From a checkpoint of a small contrastive audio-text model.
Data: trained on short read English sentences (LibriTTS-R), 26041 training examples.
Rows from block 8 of the audio encoder, named by matrix and row number. Each number is 500 + 50 x the weight over its row's rms, rounded and kept within 0 to 999. All counts start at 0. Numbers have three digits each. After the name is the row's rms in percent of the matrix's.
# gate: gate width-5 conv, dilation 8 (encoder.blocks.8.gate.weight, 128x128x5), inputs 64-127, a 5 kernel for each
gate.27 100:455538470503545446490465419473492434395400484462500502509539440547461480415511494542631488467547539607551424543530501489521490473432441531475474435472481570503518452490509455432446426500447395497515521492503509559499518479478520550541570510481494425422491447521478475546521449415527487434483336413453435440450402474503501487547455533469522479467489465388412470520449440471481542530487434524551512456450519530487503482480482450442559480465446432482534495551430503460475610528522559498530495471481466439435443479607486494467429428590617531637560411419523557596556531483482533488499417472458437468464448477481459444453543480533515542550432440500514444520507511498419516494483472497508495488611425430402439395553478407438472545513454536549537436531470548562502526521455486499493476494525529476493440561438531537501544462426452493448488523405415465528492456486524554608602498512448507500456476459456535494425500519504469456503463462573552490500471516514458467454578
gate.28 100:472447468519545524387466612581527493434535572505387394532497452555527472568453519510519517545466372516445569436505536504547467516496509549503474508536535580458476590606517446490403402487540562486582522442383563458448561464484548561457517441494411476545493559496449472529499488472550521534443453495498455432486546496529489534480501542586500487507494462496564583518498378535572502394411571500559525472558544536440457536562547426471581566502468577475532478508506443426433415434517494470453467557478472487538455421482554544428409457432611539499540540547507479390514605455501496517485504442526466533444537567472476467468539578448532479505483533541540507473471515535466570481576560444537509545522503514578411431554497457540477572476468469474510506564490482568525394396558460515448547616550431505483505494525552502561538518519507502489463511444486470497547446566479466578531507521516481505532536559490543485489457575492570496470540500469531550497437449512513585554508
gate.29 099:462560499479536454408538510579469584455433360434531510498561543467500502526488501447485536459381466567531455432610594579437449522541467536540435528601464397480523489534467438495500490511477522557501457508587597482529512447602487486453501451460461543581522563497413516495488447470453590386542506457513425432548552502462473525411498491479542644467536541463435466470529536492512456470469566490467543422580487502541542495512503495523529509453549524608536539582624530553513490510525531447469541454506523544517469464458533541520493436519563488558536560543485473556589534403411458476514517514507563546508547493627604459508568559442498562440592453399479465502521397514485405505481545469603527482543456543530496461549406572511463502518506532476454607488413481453360417538462475497590526519506511515512553539517534408412417479485498455501500506565549496542494530576600483530466439500521475469441468445528545453509546542537469447521481471450468466490575556484514408437483
gate.30 098:548546428373475520475508609552390486489523510430503492523458446492538485580494403442473496500474532490515396530464491529571498485526485519513538537485506492507438489515529556486510538476587492504527506426496549594476488585535571566499460488433438560513513410499456447483495500485442492495482557531511508442489508463404509472489446374481565559516526525540479518468602566544590505490536464502449516518522543370447419445493555541463458533396449567547524509510559544463467532477568483524467517526545538464529443517585423462528534569496384380450548412432441522491365574507449406467522562481492388506485567502422481539567508504517402495430459492496511577504419508469545502470592504451441519606459532471519467536474547582535524410525601563526479521545456483496469520580497509511457523490481471531502418502456378463466490501466483505370508505506434534459479486476465508565610578472565435460454446451443526539441493527459480505560542482394549370561487456461427516543541
gate.31 101:492378453560517422521558507545477381449475455542457469531523487475487525527481611534471429477643559452451439553518491486408565551426538532557535531582554513443518519502545539475469574505559514599516502538544528517494463427476512530505470633532577510427444571522508532481495498412548506529347429464518468435417502567434460472466516445518615562569500392476473521536403453557453518496505500473513508460526492508475443482508489512534445615441511430495488474458467579487527470555466504508556508388452589535507491515556638528449390436441484431515454499451445471519572510517518511464537527551540461531492466515496484502587540420464470539455486444473435531513518548571494544478578502512519514490427509509427496488442487455538494551574535473455563425436433521547593541473486508472527565573487476504463487484512456440545502415473453510575400469528511463563557525555450507615546473595495420394398423459462536535477503506457484455445554561433533555498507511511492505447582
gate.32 099:442470504537528512460552476446412536506538485424558508492442472618505493489489459447446452575548468497372562590559495450539484509486533575417577467426476592571550476510464438542468570502599477429492518528474542460524531477462483538585584471576474439464388589455468475475448484545499441450517490474458557537493515514499458494493529542501507465414503498501491454472503549557442511535456551481459521480521393441489529545590526590493496446398504469495494510546446483535523629499547437550411416400415520477508470485556562487419471441440575503522446419424441515587527477517581542444468570557453470488478538556463549556514478512533543537460462492482514490405422542522520503541485534380457511528470508458506477498606540513478511520474540489416383469534549479647584533531409553448544531515450461495465603437516446437543463512517452441558458491543554416527582462545514487567483461375470436453482484519414468410493514505520466557470496553484583502576499452541462561518567
gate.33 098:540522492535533606558539473593526467531516511519509520523448545426461440642456456393534479507444535533608551439509502595511478559471540490572597544548599589503501550465453443445578443467476509564512443471446476515505468530532536562530535567400444479545454442485491523542535498484461481429432492482561522474493586466522497526478530468453498460418550465461532520442493557616545516433501535482547449503540532509548516551564461471491499481477474489514487556526498498373548440459455591475466531438392444567534545584448439489468457510499469528466495517401469488490490519489436443488541502456433492546421496424532555484418511468538520502457338575662458577508467448442484477566439515456474512522510455513408458459497454509450553471522559541605516463523577533486512491505526631425452472441436590508415506532480426509420514499607614605515519589610490486430458516505555483498488476512452418497539534462521498437496482490500498420480607575488446450500498435472501611593483
gate.34 098:513508574537564438473536483510488455531534533533500472511564408452534428388499512446551428549485526479506454488462461535401434465438489471559509606488508522496417497467637543460508459406447532537546466471460518516457518503497568494521484524428451552497481582474470435553436520379482500402587525520568478534443596493474481424566510535452432489525427553552516484423495551525543456551562560536573520539537473437459410497496412487507603493459465469544500591441472452554537542565486545446536568454493442426503541549598453528437486461507493500510451600514445531483426512423421514472473516472555604527582594419535545514528574444412460509542610459562509464572629573495512514465385485427483430467430470520506495496457505460458516513480526502602561515437464491476505507395465369495519499484423434427437570495516541544440471567540595575444442483529542589421458505551580519601527538540572488482513514623519487486481517495481410535489492592502505493489423551386495501586495
gate.35 095:523513453466504461506429520460581510477397487435513445447465521555524498485504443503516394451556473519523464515482448539540525457583510410465433462498450491501475515481499472490482564482559525565444542491429557523429432570474442486547541634539499490445439435498595522517561547458475482469457428439445559471397511498515548496572517487467514486590524486432474504535468426452467416546521483511557469472376414501525478494456531519532426506555493550473478512517544521491432536479500472473510421401414473479596521495522526513576586465533459586468495520498475539497406560581384513494441434541573499438581457571491456528450568574534459530548481419443427441486427516435580520403543431544511457488397577404500599418360489561485582474460474459439523473442525405527520574513545519471478480499509545553536498498402467487537491499480376344497503518466491569492531472519510555637581427514524429492459473469428468421483510509576551446483474475500558423597452472528453538460436
gate.36 100:597462509568536448456599479474571510430560550627541410550508473510446395495508586501456524539549532470435492519500439507445439548624548486484581513542556514554532538378472488460505485534618544525524471411472516576438518464493554555394423637497525515505519479472436420573537423373453575457464452569525526465487576482471470502499546444543546511489457396460549494496395507563527552499564564487418490533548501495510496484492504480507547455457548461538490596505483505485542439491589476542473578576458475461543542489538524592514464517545532562510509486566480485494527561541556507414559532509517429562522518494467531507509571482471476527528445537532460473501493476509600549486562488497497566544523442461470540504547507478517536460533570489465523486443527524362540530486508500425518608526517440513500564509581467459477549477504551489462491521562498461494516439603609537487578517660482428419526529548498439459533466469517489532435456609518551503482514540397439519569545
gate.37 098:544518504506531414510489427550502532547535409507531467484482434547485502493590495646629544525525488482527527533473444437492482541450499509446456448486607562444517491505499529435450455458479472520544544601509453477531548521533518507477527465528496467474572445491569489478577540431495474446455436381513457476383471510520515518587425489483516442485451464445459535395452452473535476499508553545472473464408462547518479459476451405409440469458513444539520635523520471548509511563423454460521510534527501532439472452603461519531533508507555465523447481439474523465509485577483542581560538456493482501529461504483554477543479526509443489534517471507448571500499530534506596556502493377493574633537478492510516496501396424336542533547504493547499555565533504559556504459503424450452496534577499524439427463528546553534536480484457498549544485475477434576524495417463483452516478506503590439432437496471545462508461598430603405508410547517460630520518480416495466474456
gate.38 099:455457434446461461505600551497513458559525444442520511533490565481467453493502446435518504608495377580589531458425577565526422503477461480574561475546561488484499575583505468524375609476543499512564441462549542504507604464531486563485450474512463498539553479492516526570496472556522588458415492545491498462566491556402449480461493501484485561541424593550421433492459509469522576439497531551499505478472511414440522485431506529468542537538458573450522499484493467500498501383469508545542594558491543482487456591518463450480461462569539503444441584582489461433481598499403528554537523501498565601478428525590614487429503511492472453496457445535438444555637448475534431569513410447426476519565481513538481395506466503373463517497391516538394519485390461585462444474593549489529488563497549544481471478586497540424525514512506547423494601516500525487528485481454539515477520421511489494437463524599499552481483527436454536518498494448625547499560521454563595501483
gate.39 097:536475450491509368469435519513596457497547532539603502524540570459546439585471498424406451550542471515533505455565514554471419455501441551481583542490457493447445389447400512394457566492543475502495483520422492568521493533553482450517542437514508539469545494464547484479449487582494498507539549485530531494565473506512532441509525446493543486498465519545530498590539472525555518523459533523556423528559569469568554576464440444492524515457485443501542543589528495543585459525523507486477436461546498466445508461589554553532516416528479501527593471403477453495528494510552510507469437442579544528478536479584551416558543485506579525546407591490487467458454493466490565426635570432500480536597495490550514498547475540480524592511444508463466440517518465538506413495532414494448518571580601542553467474537391522465566489525504504551520496463463435411492509481485531508416594559466524552548454517453517507462539514586439570514532555471491441504548495574527484510471
gate.40 102:477580524428454464461417497549450481604477544513473509452525413546469557607465513464474517592457434579532478451480456455494478502448462547511486494536539476519466555546450447549567470511455424408494498431437506490504496475538456539563599486610547455463515547540551501586479485552467362529562556540532506470576410441490502501454509547553452447470547481517433419488540540495401521430539504535515461503534531581563554533488514483479423434488475553453482501506489514496480436439550594587404460381522427508515569438445473596554564429530485511465456473470499486407543522532513506509514475493539548532502479525626513510410499549545509518469557612515432551488428411480517492553387503510414496433476477549526503520534490517489499498450566529581440507535467532505537476477471515527404422477506556543470612475456415394469550439599416463547594516507518453539546537491553573499468566527438511485519543559508528595397435471585479507479564419523532476580419450516476593520476
gate.41 096:475482472442433565506485455569475442377497430554459510573475605489562472548480576507443545452409538449500527521555424420449472469513510555547402535502538438539553559579541531468511548584447515460463493524457566563464448394493479476492514412481535469512573516564539504506471480445465487503560484448486458421473465497521534529427474545615546554576563481488469458531550447519491580410384453583500542446444537529464451478482494476572512539575460500477485469571458466456487415536449487454468512524543557480438484565471519481546535489456544526470496549432489540515550556566554591519547526594413606445499550474626522492607501431450467453491483451517493447510536541489407507568514502593424444517509452489468490439465488521428434505483522468519563540433526418606553490540521564532438575568475513412442514420499414498469512407468474520419593445583553469542523469461436537466548549395497424401454493515496507577502498525421487512380451573518481520452509514569498500564532
gate.42 095:494538581590540551431541557488526517513552572545451592628458403460401374422515487479500539406459538574511369498504465506461406581542566638474489549547558554485503468455534583506547469565477524613429508588490529514467514582508503517514516494483590540519514439564483477508549530587578489536565590574485544515565535549525426538469475419658400544477567503487510529461492481467478572432528571521466575516515484471561480515525482513551544530546590520517539507588494479545408420561474429520481562464477464491508550509546543508425359535547505445568530510494582577446487528475456550553478559640567530519493505619604438513564518436487550424536507518480483546475448429504534405510374460579541466559460522544462485553429380499420500476548580463514496488507547555437534486522599571473548564572518487481493505505464462487495469504559589455568616509577547488533509435548478495464509455501495486594534461410470451497545546514586520532405572503454537565591560465575503414428460
gate.43 102:448478434372506432540438464532465440542389493612453556481583469457511473522510413436567455491491438433553482440389527500392522523458515554528507542432579484585518576443501467484472546599587556519482473555443463444508473498478467513484481450397479526492554446519553504535507476577490453449553513506540436478383455495532493497481569536517511528461490554455498490490540417413475457498475453532450591475527480467566537523490486523454470495515549466478549556493581538483429554541452593417463446521573459513464534490505424547656589643465548568512532376495538485500440517539580429539619493512478461556523407503546530531510581531514498459574603530493515465493482499474451466531436558539530481481605519430460569469470486546510529473523490492550391550512423440415527464438573494506443436562501499557571431499510587585488487578487441465553501493479530454490562505538488513517539469449494569391468541524559520548433565508600450494596377383514526417540540532494510525544528
gate.44 104:490441539470472541510568511471513496483449571562568492508594407450487440540389405503447525504561571469433505490529542566463515526524449542547553572464517395425467500455499491504533526514486617456496452508520491513506539417465561504475469486524491470555518383536527556506491444506405474565527635594459565537518523464432471459435517532428473588538509503542566468562575538567511526526541551503462607485487478524479387469499532495575587506425556466508488440504452497598491570522521504517600553571492517495523525458497505425416564566465528413505488385452470462433456538449567453466539628636518449407482527580535500504547525496416464494508556557441464549523522440500481528429493460468491541519458471537474514538544531549604611547534587532483434538522537363415498453476410560521532584506520349462515594468518395445489569553543504454455511539551512358518507540513508517425477469495502444458501408438497536593606458567550427557602528514433435502558498519503522382570475
gate.45 095:482526513484478559512513575530556481515564426553627530529514525519464541490514405431482496533432552498548541503551533475467455490492512539507541575518584556497536471541527493488491507457527511479573570458348535520622555531503537566496498473562432511512562488526625575483541522537454473484538552531494570465541374495469451368439469513457409496547511492486491493561632538522496511471510453552500448537621563493508475428547546475532550550493459521551577488556483424525480505411570475498432507438478442449528488436501400438473440492547567549537499480408443511482411464584501499479454595504515497398418437508552538505465501500549489520481566568610484458501430350481552490517442494541426423555628482436451496492538491498411453543473524547487485545486568492530376422460492537490459496527472506395461422463448479419536542524584575502494512538509457493503441476436563671478532503513564489504488561486478527426431448523458625522601504431501521478479527476500483484494467
gate.46 096:508511550505449522442621563518461540495520526483410545451452548493467479499529488498481467503497520396521479498521500463525430500525565437556465507535473428510517478518445402520471417536572578558487387455560426476548584460468541404572470526448443468552523521487556558542461529525582527434497558529434489463552472567559464450470497466547534527466520533540508536540525562567449573488544529554506510587500475509487513477538427461503518569477518554568608551546408483438493442468503532498499602546505469444563543430512572480419487564497570484519492518474498542458467523379481521487546582530436497469574448516554681503482509591486478409491619572480506525430486596537504441596466484490612526514538547539496509478462454455484485415479397459446486474474539587441519565577565442501564628580519447410490426546504476505433481513589533438377495521589563396464474589548556490584531504442460413476467500514566612503478532533532454380456499521483458505494506494447555586517541
gate.47 097:399465638589571436488504500491464515406488531477576507609547580572494469449494482486448422519516554495521474537514516475508392496518510563538473579502479526540542443504435485554535583532473500498558502587542555459444433520556465479551508563519529545505443459619452535468387410474503490528523522465475471446516502482485468537512515619513557538479512451455460491461482499533551434414458487512488612523487563495543454479569551499554453455555555501482440504521437567454440541646496501565528573458479506551533525473570555580466498495488569493589487444446521507531476452481511513504556482452527619491417489587544487393495562419568558557469544569482467485506470493510490406489491551506445432532466457555491515472448498529434460583607593524513441456487524574461462435456490488457570431478494584410597509532499476536494468511515589576461574490517468379503517474424519566485573460416574496552569577563592444480407492521472509525468555530484574543520487543476500436514557
gate.48 099:443501522459464560561584586472356506545427541471535556524482504539475500498434446505473485497470502437458522492508520509509482522501469520563607542550504566556574521456496505435457519537568548559516557510512501503484482526516509542528482524549524526549552559603593550530511468577525515551576505516479485501492470525450485493536513465477385522538493479535535487661543532504480501439518612486532564587585542483466527582527575476558578522406422496477526497486492457554415446544450444520511511473467648580545517549482449466446537520517574515552452514454536505451487474449532573521518553507474428482448465637483348479518472535572556428554494509480464499519464477514557476458469597493396498554585448486424480513561535523532470502539459476479438521527476508479478465446441558462501595550482480529504527434508456464522544505565519474552501586496523545524406430543488506448404486468427517449482532526537580448477477448468496472581602423391467512375400465518490530506538
gate.49 098:470490486391539577450519430444590514406425481531523476517477665580539512571468483502515489404484565458468423484518524524555482534504526475586603515453425569512456512505469517515513480536456517583336467520504533571429441480386526536496594423533582542511437517438538517550464487484551578521430559516514514486441520459584461506494431486486481497431527481497449505560481533467492446525468472488526589529436483467557453552425475427519510465440544443554526487486564505489522488587415549506459526513504542505437461587476493591516557435503511636608492517503463425512472431399554551612462500485517502559574432561482481474432590523507500549501603554508476458474600464481535421485431563535510482460472479480503532536574533594459447500531558493451459497540506535566514471543457499510450465488501569511488456490472483460612462538530484519578553601482567526498531466538592402491472548458616481433401556399563401448434496465540561550482482474499482536434535576637540514477454
gate.50 097:447518504528449429605514398541544543624457486531611581500520513423536488430492478420475453488529622468531448602593574483513534498441474590599528494450396498562477525545570468508497549477515538473538568537514441456465480553494501524494538494500552465449545516545488509422580528445552405488539522483596505541501462492468390519476574446532535435521509543460515540507626553529465485516489483464443547586482499538403369511501470580587503475515553430515461527465472459565448433504539525555560501532537476547471476487525438453557550444523413445490488496438566503450479514515462431428494570531564528432475597562557418566521500478478466560549564503586470512519410499594488478519437385499515424553599603514394531526513517534495548572522507524530440592466556433532565535512492464548536480566456434375450541550459455494527534569528484471500484447529545508468483545517564496567496560461455429547475437484522466567499507530579517557510565486498481568452433535502475469481583
gate.51 102:554493421470447556560510518462492481442556452489448469473554537515475514401574592502468529502461527493548477485460490453464451528485490519555567570584489549530459454544446436502435462634569513484488515414482513537469582421491414519548574539530521558453553453593507479488555497508468474536462452499420503494479513431469510486513607498567500487480536553544485459532469491501507555579475468497468517457458442397532479496566539484484494398529504444465399384501506474500418508451528492562438460401522418496471495476505396518462540473497547454510437465460493464507544559499528444533428399466500501512531531513503534411459477429480471514491460400440497472464598440596503478581445421536518456487466494520492376427494424483524560450493500506526542627471541615586591457497522523538458537456433520459454483641520388505500523518470522418453504502477500550545488559472559590460496507458474380519534557421438534563552483491409476499441459471590463370493540472500473543608483
gate.52 100:527442545508514534484515481564496478466496515472514501584528536511563459457477410420535558536551558492487567547564458514485558522468508507594437487527515415498499431536552532423497518448483516592566492561450436494477453599537535492522502536533604580490493519482539579459564441516515479587506490487471524574481519521443517447551511466512504428529473497487465540564461539500560454408529566568546567545548510437550496483538549496552456450479500502591580549482554487556518454620524455451489469495515556564521452474453559524523396503492548570498350434415515564501442471543489499593470495565469503451450521462505519472559541480518439409574444504460419432437388496545494515462501433477440394613614460501444574521549651504448383592560586529466517415499528492520549441478530465532480539542469555520550486479317449490518553514536465474540599489503617556472469460455468610481520593506508523444469597523419492449592384538488468551564582421472532517468624493543541417526542
gate.53 102:557465539506444522560609556485494487437401439595457528444461575574596517602521541529519472556559558452421502534521438455435494590531521490466535490444538483571569445470441495475487493518526469465494464499452450455556475506546530568486520571526483598532462516509456492584537491478473490376461496412459518472526405447517435480523484515584631545455508439446468509570465488579480499496590437496520589565491515482453470493555485436524541507555558432397502503511524661419464482492462497524518519450438484502520527571452535504410472508534453544524469494514482542445486441451589422544537505516475516518466440541510486500453517482423487542435513419437492508421426478460506568513446481501525604523497502536437434465492487461487441573520570395514422455513455493587601581506601505473529577486442483541594581486479438447472548616529364550467529500604456416449603592476499521513534480502368459489478449447506487418441438502525464513560493384481542602496419471505530565429548
gate.54 096:525420512491559512542441606519499488441493484494480487530463433543478536460499512476546520529523530494532453526572475491401481542498456539522542513585447482537526567516440493479559596456500433584454556524479530547538463395442414472552492473561492431451435487432492453539474499449541594600530553474533520512484491543479495486551504487489489509519533538470545578395448569448501533475464506493528444408446514485421466492494453527565614541541507508455604446447537552432499556503474414496588476466459576532558551576519570541555485502471507574500562511491431359539495510441459608519494523514575593455510555633534450495489434412505515454566468492569563482573499486406451544504501502526494490541474594456493453529520498550549423476503468486479463526559501453492485467461561548601509446552510524528509447525490498401440558545452453502535456557488506465512559555591567534451459423525500457427366477511506565473447533632618458446501584518443550532558475480619442593454493
gate.55 104:484468450453446526437498463416571523499550450536553469482558503508565484488401489408498467403479519477484502524540447540529422386468337486512556453570490439482484466472504527385435503516543500497569442529524500486408492468413527473486517542393550483530470509558521458479468386535486453519488523482467515595486476471524553555545537560583576579565518463572412482529493588500441494483452451480505533454571509487428540557550497461488421435539524566491439458529594435552549503432483514505487505406543571550497553440421525562530521352328507470436406471460468506447512532558556553550562502549517492475541594450503606563626539520506587493509457517546519572464458432527506569512506506445481484467536457553514467546521465537498494510498545570512627480438517508507498527482455501456476476488558614452577493482461495558502505502496460462525531470497593587475425580458477549535492521506532498493497520530472511499513431513587539615546429488550534496532538396526536492474510
gate.56 100:545481461424540531449563412549494458447442440542511487443447475517587539540518560470478509608490537436489467531535500530459476544505564522531422566471528553549541488482508522459481446478550515476441477609619473590464463533558521500558557465516505484436451450473511547547401521550497629476467461507561458506506400469537523488500516424477553586475433556545491580541509524495502522410446446478527544543492484419559394484469480532583564552582626520452549485532507502575485481509599518624543484469548376423488544496493651589477587555466541530622528538434581487511523485499457519384484413462497486436453495536486429392554559502545524521508481450467500531405429430480528541611523570479533472529504384485431499608485440517470458528605558541405485504408429490506538553510533371461497542554467522498532482531470463481520522478493499446422395436470542372461482540474489520516428513577519396532467556485398365433519542445542518500536506544482494553540625547507510540481498
gate.57 099:547517398520469478499416507588519448440499475542588467456431518428506542591520506481566517498556532540496439491505502508495506524494566481548519410558422470442541445469438496507524544522513460413468528501547443493394501503513482424439577492526520486413440526460553562593483457483563596507535502471478494501521530459471432453506444485564474496441570525513468518574484500521542575450411497467514504433456591484452446458484531502522485441538499530545472533486539508558449477421455526546580586504548493508595544529537488489510548514463497573531505495483415604475491484493422449482490453471525534437422509612521556421436512505469520555422520527465493496512529435343526521538534616425472500565517517532553497519428450524498537516520485495455530465533449411493540512509433663587543486485483407444512526479456448456467508526509548526585525558429580492450519506506498407549430411415465448442428564468561443426508467487542455484474545494501567640587529463516514506524463
gate.58 098:526458510530526431486541466587398452420580505500506486502507447465533624436464506462606457544448586454562524506523450508577474536515535451540481493508490528577532546533435503436467465421464523549555462516434405614553500486622561484550487509472474601506507531511437523502457498475505627477521434485446494474516474494427456513530460538470496488437409453471578549485491479524533439539539492492528422466545510552466497483540526502507487525392465558525590522568538502557512462475457404470512571477491448531409455415455500527363438557487527583575416434464488500439473541523605445610476515528493466550460499487492445513582526536541481437460476461449500505553528458548480436644515503430495504517527391445519479552579531556478438541466574460494518511492478550551509532514464459422545516544527521575518552499528435599446527490569505523444488526511471380477455548485593575578508561471503505518530488482596464490463502506403463564486541446469493491612593507472605538545469
gate.59 100:478479544486561377570533478508461504566443499529468533558541544470506420456496417433509467564513469413424545520494512518520545551534522491560459531443542581455494425503501498445432479575489597532572528522500566414482527581455569562490518479498551494593480567460442588533521456528518435411562489529494441480523494571445464541500552523561567524489461481522535548517475489556534460519510571606488521538515502417448469565424472495466533490447368542565527559464562553552501559533422456485549513574508581543424457493540433484462457484477483501531423398539489609485470466508489505531489529505550577497588457504505449589581459463528533466429475433446525409505551566494548558501547547520436556441557529510510536532479577494434464638589536468456429510555549444625522534461539460505468608584494461507509478420474473457416481495478530494472485482481570545468548428451504487550490527502503509402424464504402405492544510570422442485517473527440482541504579531480444425452500
gate.60 098:515536541488557487468513539439517443461431439516572568497484417448530436512436572485480565558578387516526522471541451494461440411520516529467543478507457447532531522527473509585550553450542485545535521483564535521502473452544448444477444500550458460539464467474553427485526483536409503586524529557450452489484528545535467489518534456506473524438480493539503533543503473578497535496472535570514464482467475500419539508495524503515462528628588558507489478468516480529506583360521510496603539482468531424452558501583604535477447423504595522552542438501513554489477548461479514533462540437506606557452485521442547474384531505454488482630441599496518445535552487480498542448501550515535585534507560483548462570517493439491513486471390521551606480468427456476436384529491482533515531461444436536573527529486573492581521575466531424436423495494493474507496531470555512544481521521495544512528549578463590428513511460538428477507532447448612607538523519445438561508532
gate.61 101:499507557406530540484578512439518424488490531550596522516431391467472479570629462445401372556450551498477485516605454447495432427541470578491510587559448566482549511549510505395500452523566516480423392489506494524521570445482394532558642577525524472463445546438469441513440551457486461497427492504543518498533472452520560507505414467486535534484590602489433492463520480556477475410499478528554442426525550509431595570430500440567419585474445472449461438639515519476558436434473494582555515510493455424606634536489438486486478419504485529492577532532438453513520485487528545447528541401487518494524434492549499493448432516504492505487356478484502529581484483548484456531515533554500476444460430477505458442531547601514556503493443552549628456476509497556456474495509412510542543486480585460507489461511436468541573514495513527544541525552480402381446581481466524507490576560520398497404589434475471478418517471508525514443496470488488428403463521512359529441554
gate.62 096:536520473482521550565492461432527478444454476524515524466559417542530563475464508569551542542653505455504546549478505500530538506528489517448512440492553512474598536536455501499503557573549442507512581462506454563491525479485513502469531444524543560503438489504552537514591446518532587539417381448442609508495473521513452424540500487585451443489490414470420495489467505445551556581516457516494457563491454514558520493563487497456483484484491528508473538541546574499483569489467502485452488408503490422502479567496508547504548511551589519581484425462484518526450517554502473565554507491614396447466536567470592533485511558540446472484564526488550482376465425541501568480504558448511450483582514435500487488566443417380410526515412479505433455415594455556554560572487537524498431505537486536524570424377498486533489522542469466565470613521483447481494492573503457465536461504432455590412491466427540564502498502471513494479478443447514572533528494567464463477430
gate.63 103:456437435559578495495431548539578549501505483481431520517522424459604581550469521538509499433542635578512491506466541526562526474510472577465541439562370514512482496493439480548545502548558452550488510402490451528496479558494565549544502472611479528517491506433532534554591534505448429574479417497524477437479609580471526485450404600570493482447567481430484550567482525498486498449486560532523562518521460644455450453552528468393473464563505487534570542460477429545482527510641473469515575523539560429568477454433525579510446376443495506549485491500440460437481532506452557443457494513550530514428531596473496536533463489553423494554558508514484481509495420530477601617472425462522552484564601476541471448602489508433462484469583552467534493439438496568578560533453541414519481526470431442425500478551481508448485494516534446572513441484575576509558474478470515523450490545530579509492468467409517498460514472461462515501483533451475423545533440533476578532439
gate.64 105:508558523580480536415547568498569526524448485514475466404430470556546567455453515545615486541512578525604496473522592455470442493543537475435439520507494464568386481402476494464542451468479573543517476559474487476556464467508518463502542369512454547571594471547528379483541552524565507603445423486567517511484534518474546575531496451424468504522548463456577525498571539468457430410523502461552522470497415528555350492556530499461510535491552562553530437513494562489520553573415474573492549539637511532426440501489540522434587469505542612479349490497566583510445552503476511560454584540589422348458516553490431548534501573408468440548494442526496494410452472450580528574376465500516547595493448571506573572510432484440497471481511452533501545447523546487476627485550539477469464471466503405485452431449490585502529545529550497499504512513503525537498445481510444460466482475497556446530574522498410503440490531559479542522480419461454526570516491542488508487456
gate.65 102:613531517525462508461562448404537540478526590520494443549557532501489456368487648476469472493530458497582561470448500513620471537454538471468520488548448412564585476549464427485432463430400485527503480386513461458527536460481526497460449436484503499533484465447479556482449430521472488540501490531508629528505464550498532480471512437444488518444457442616477483468498486510491611514514493510439541490510475558532574581490467429509474529497454547523500536588493588445545532444502415449447598499576497445495513551565466549470560530532558458506480491461547440461517582529622480506549534576479525524539509552453478522496577532460488468466450492460557509437539472584485433487432601590495574562501490439492535486528427454495430571537485474508402542562524587455516486553467484423585423540590532514577449442515537541529533518514512530572540573527510507510434494447491484580490421499504492536456402509560577556555465484591456514590533445488601571530486454405484509449549
gate.66 102:482487516520521446512528451565500471554426493477501552506500551518430411489482424514472478486453520586529494512495545605493424533511441520470565571586559509495404485502485322489535404476540479486436373547581540496452542422429516500550510535410364409505520533526512505454528497526533545473461532488563444456538512521528629476435479566572410451508490534486498471532489497621530483511559566548517574488459515540499495476493428435479528513464495574527468465441538465488493490444507477396495508437416476439526523591485547496467537491533548461474451535494397404438592577454478477475572569603544506473411501470534599542542505535553471527475495618508505513456506550433406515559461465509540591559482530501467532483465472481593520455524487539566549494466388484461457474495538483475610539491588468575487493519494503474446427463479591510423431608546531568511450406446500537468471552529479481349369438422516476459558539478441545502524472553547465507574510513542591622566506
gate.67 103:556489538480395533486524466576505454481522397490494505455516491481454527518586549477496481556526467428520562560561519498502513476456505485540570514503502443548505513473457486478498510550493507494447504537419461470530497468519435440584621435539617505494572433543433474503483499531513357559516504564460592503503462547535541497510478546570595560524578441562515502445584486426440590575538484445557558553536510488489542512526548409550534509547549517494488550486561528562458481491456488541492423471528453545483483543505551414478547493510568445494419459404488453632552498491556560532566490496458446521522512476594545555557500524540608577593495561539486422412413530525523516535368554613540551424416550511376497563484550493520504467553502501491461459494470489481567543522593508560576556536493563472539567440383383523451545504528462511500528438491551484537518564436442562487592508463493525516377517509531460464519532544453406454492446498589559554480480556486562417477536
gate.68 097:530421534462447429521500567435485509543517503489542460440528446442483466569485465496499541555442535437561594487570518569565446491545541562519538442470523519492465577429382525414482555522569429533562435401442444528491446559500470479448583464558490560492498481454454490499463530498514472516539511428491521501571479562396615414548443443414425503616495494502526470495567530503542481533466469514509484520528565525522520452434554466534503621503552599500596553502518482461523391424463491535471500611545560458444468444529565454518493477520491495522488424535450521457498572555571532538549462522571515523487432546601545552508566484561533503496518570478485502533393520456428498439555611428568487493553465481509537470529514408527440489470546456499511464557562480501490487491600456600530493576512417428520439411494437584508560489559416567419542456483456472491470440436490538598601468514440398521459464579458508532512567530562441558460559557515584406517491524572504537491526
gate.69 098:512482504488538502528430497520443427524445555512446467451479500511597529490470458567460530491533549454513542533507527559562475527520568461543439425485543473486402463517538502470447469547493451413464473536465590510509521571535527491389468549500601502485403453526508448537426471516532577503511476504477499610461457442491428498572483539502499449408430492449477456476560537513534525464489507438558634498445439480553511473424474496463541490463547554485526532506597523465490511507454527468615443562450437540470574561459553481624507448512486595546524456553577518454544526558447454536461490354404482498481461437529512587405512504454499540475468478487489528498429470418570557470557546513448502581498481529539564514511503429478539538555473482469520485450527545475546533417367462537446543442509439552512501384464525513531519484458443361507509493441460479411445467551506572546516507534424528515565544555455464518467357458542598518484401510528412626536575526461591506492489
gate.70 098:447469457469514558502497537539446508461469413570497527508411491461611557529500464484492513409384491438498510460562402483446422537522595491557448532514505525554505546475514592493485391513570573490482408526565687499439446436387523479478471544479499554573500507505506522531542512422399464510536515539439474518486470428547528458456499471547590568527472574433523354540525526451469515459544514452529464539534464528539414491540428450478464443462501469506408505463533530540472331553419495483516438488501490467522487611466498485449505508482442500488508558442625488483508437517483524514569606472562507449551457547568494550474491530462424585485513440392378524551477488503561414478533569510548438485449441486423466417460554451474455466479601521549524509481455476385536572555492541468439513476514536567603489484508440492467440477506428448450561528578522544446461599572469516500611548580508481464520518497510461442581517474502606467485448451414546476510507484475576495505384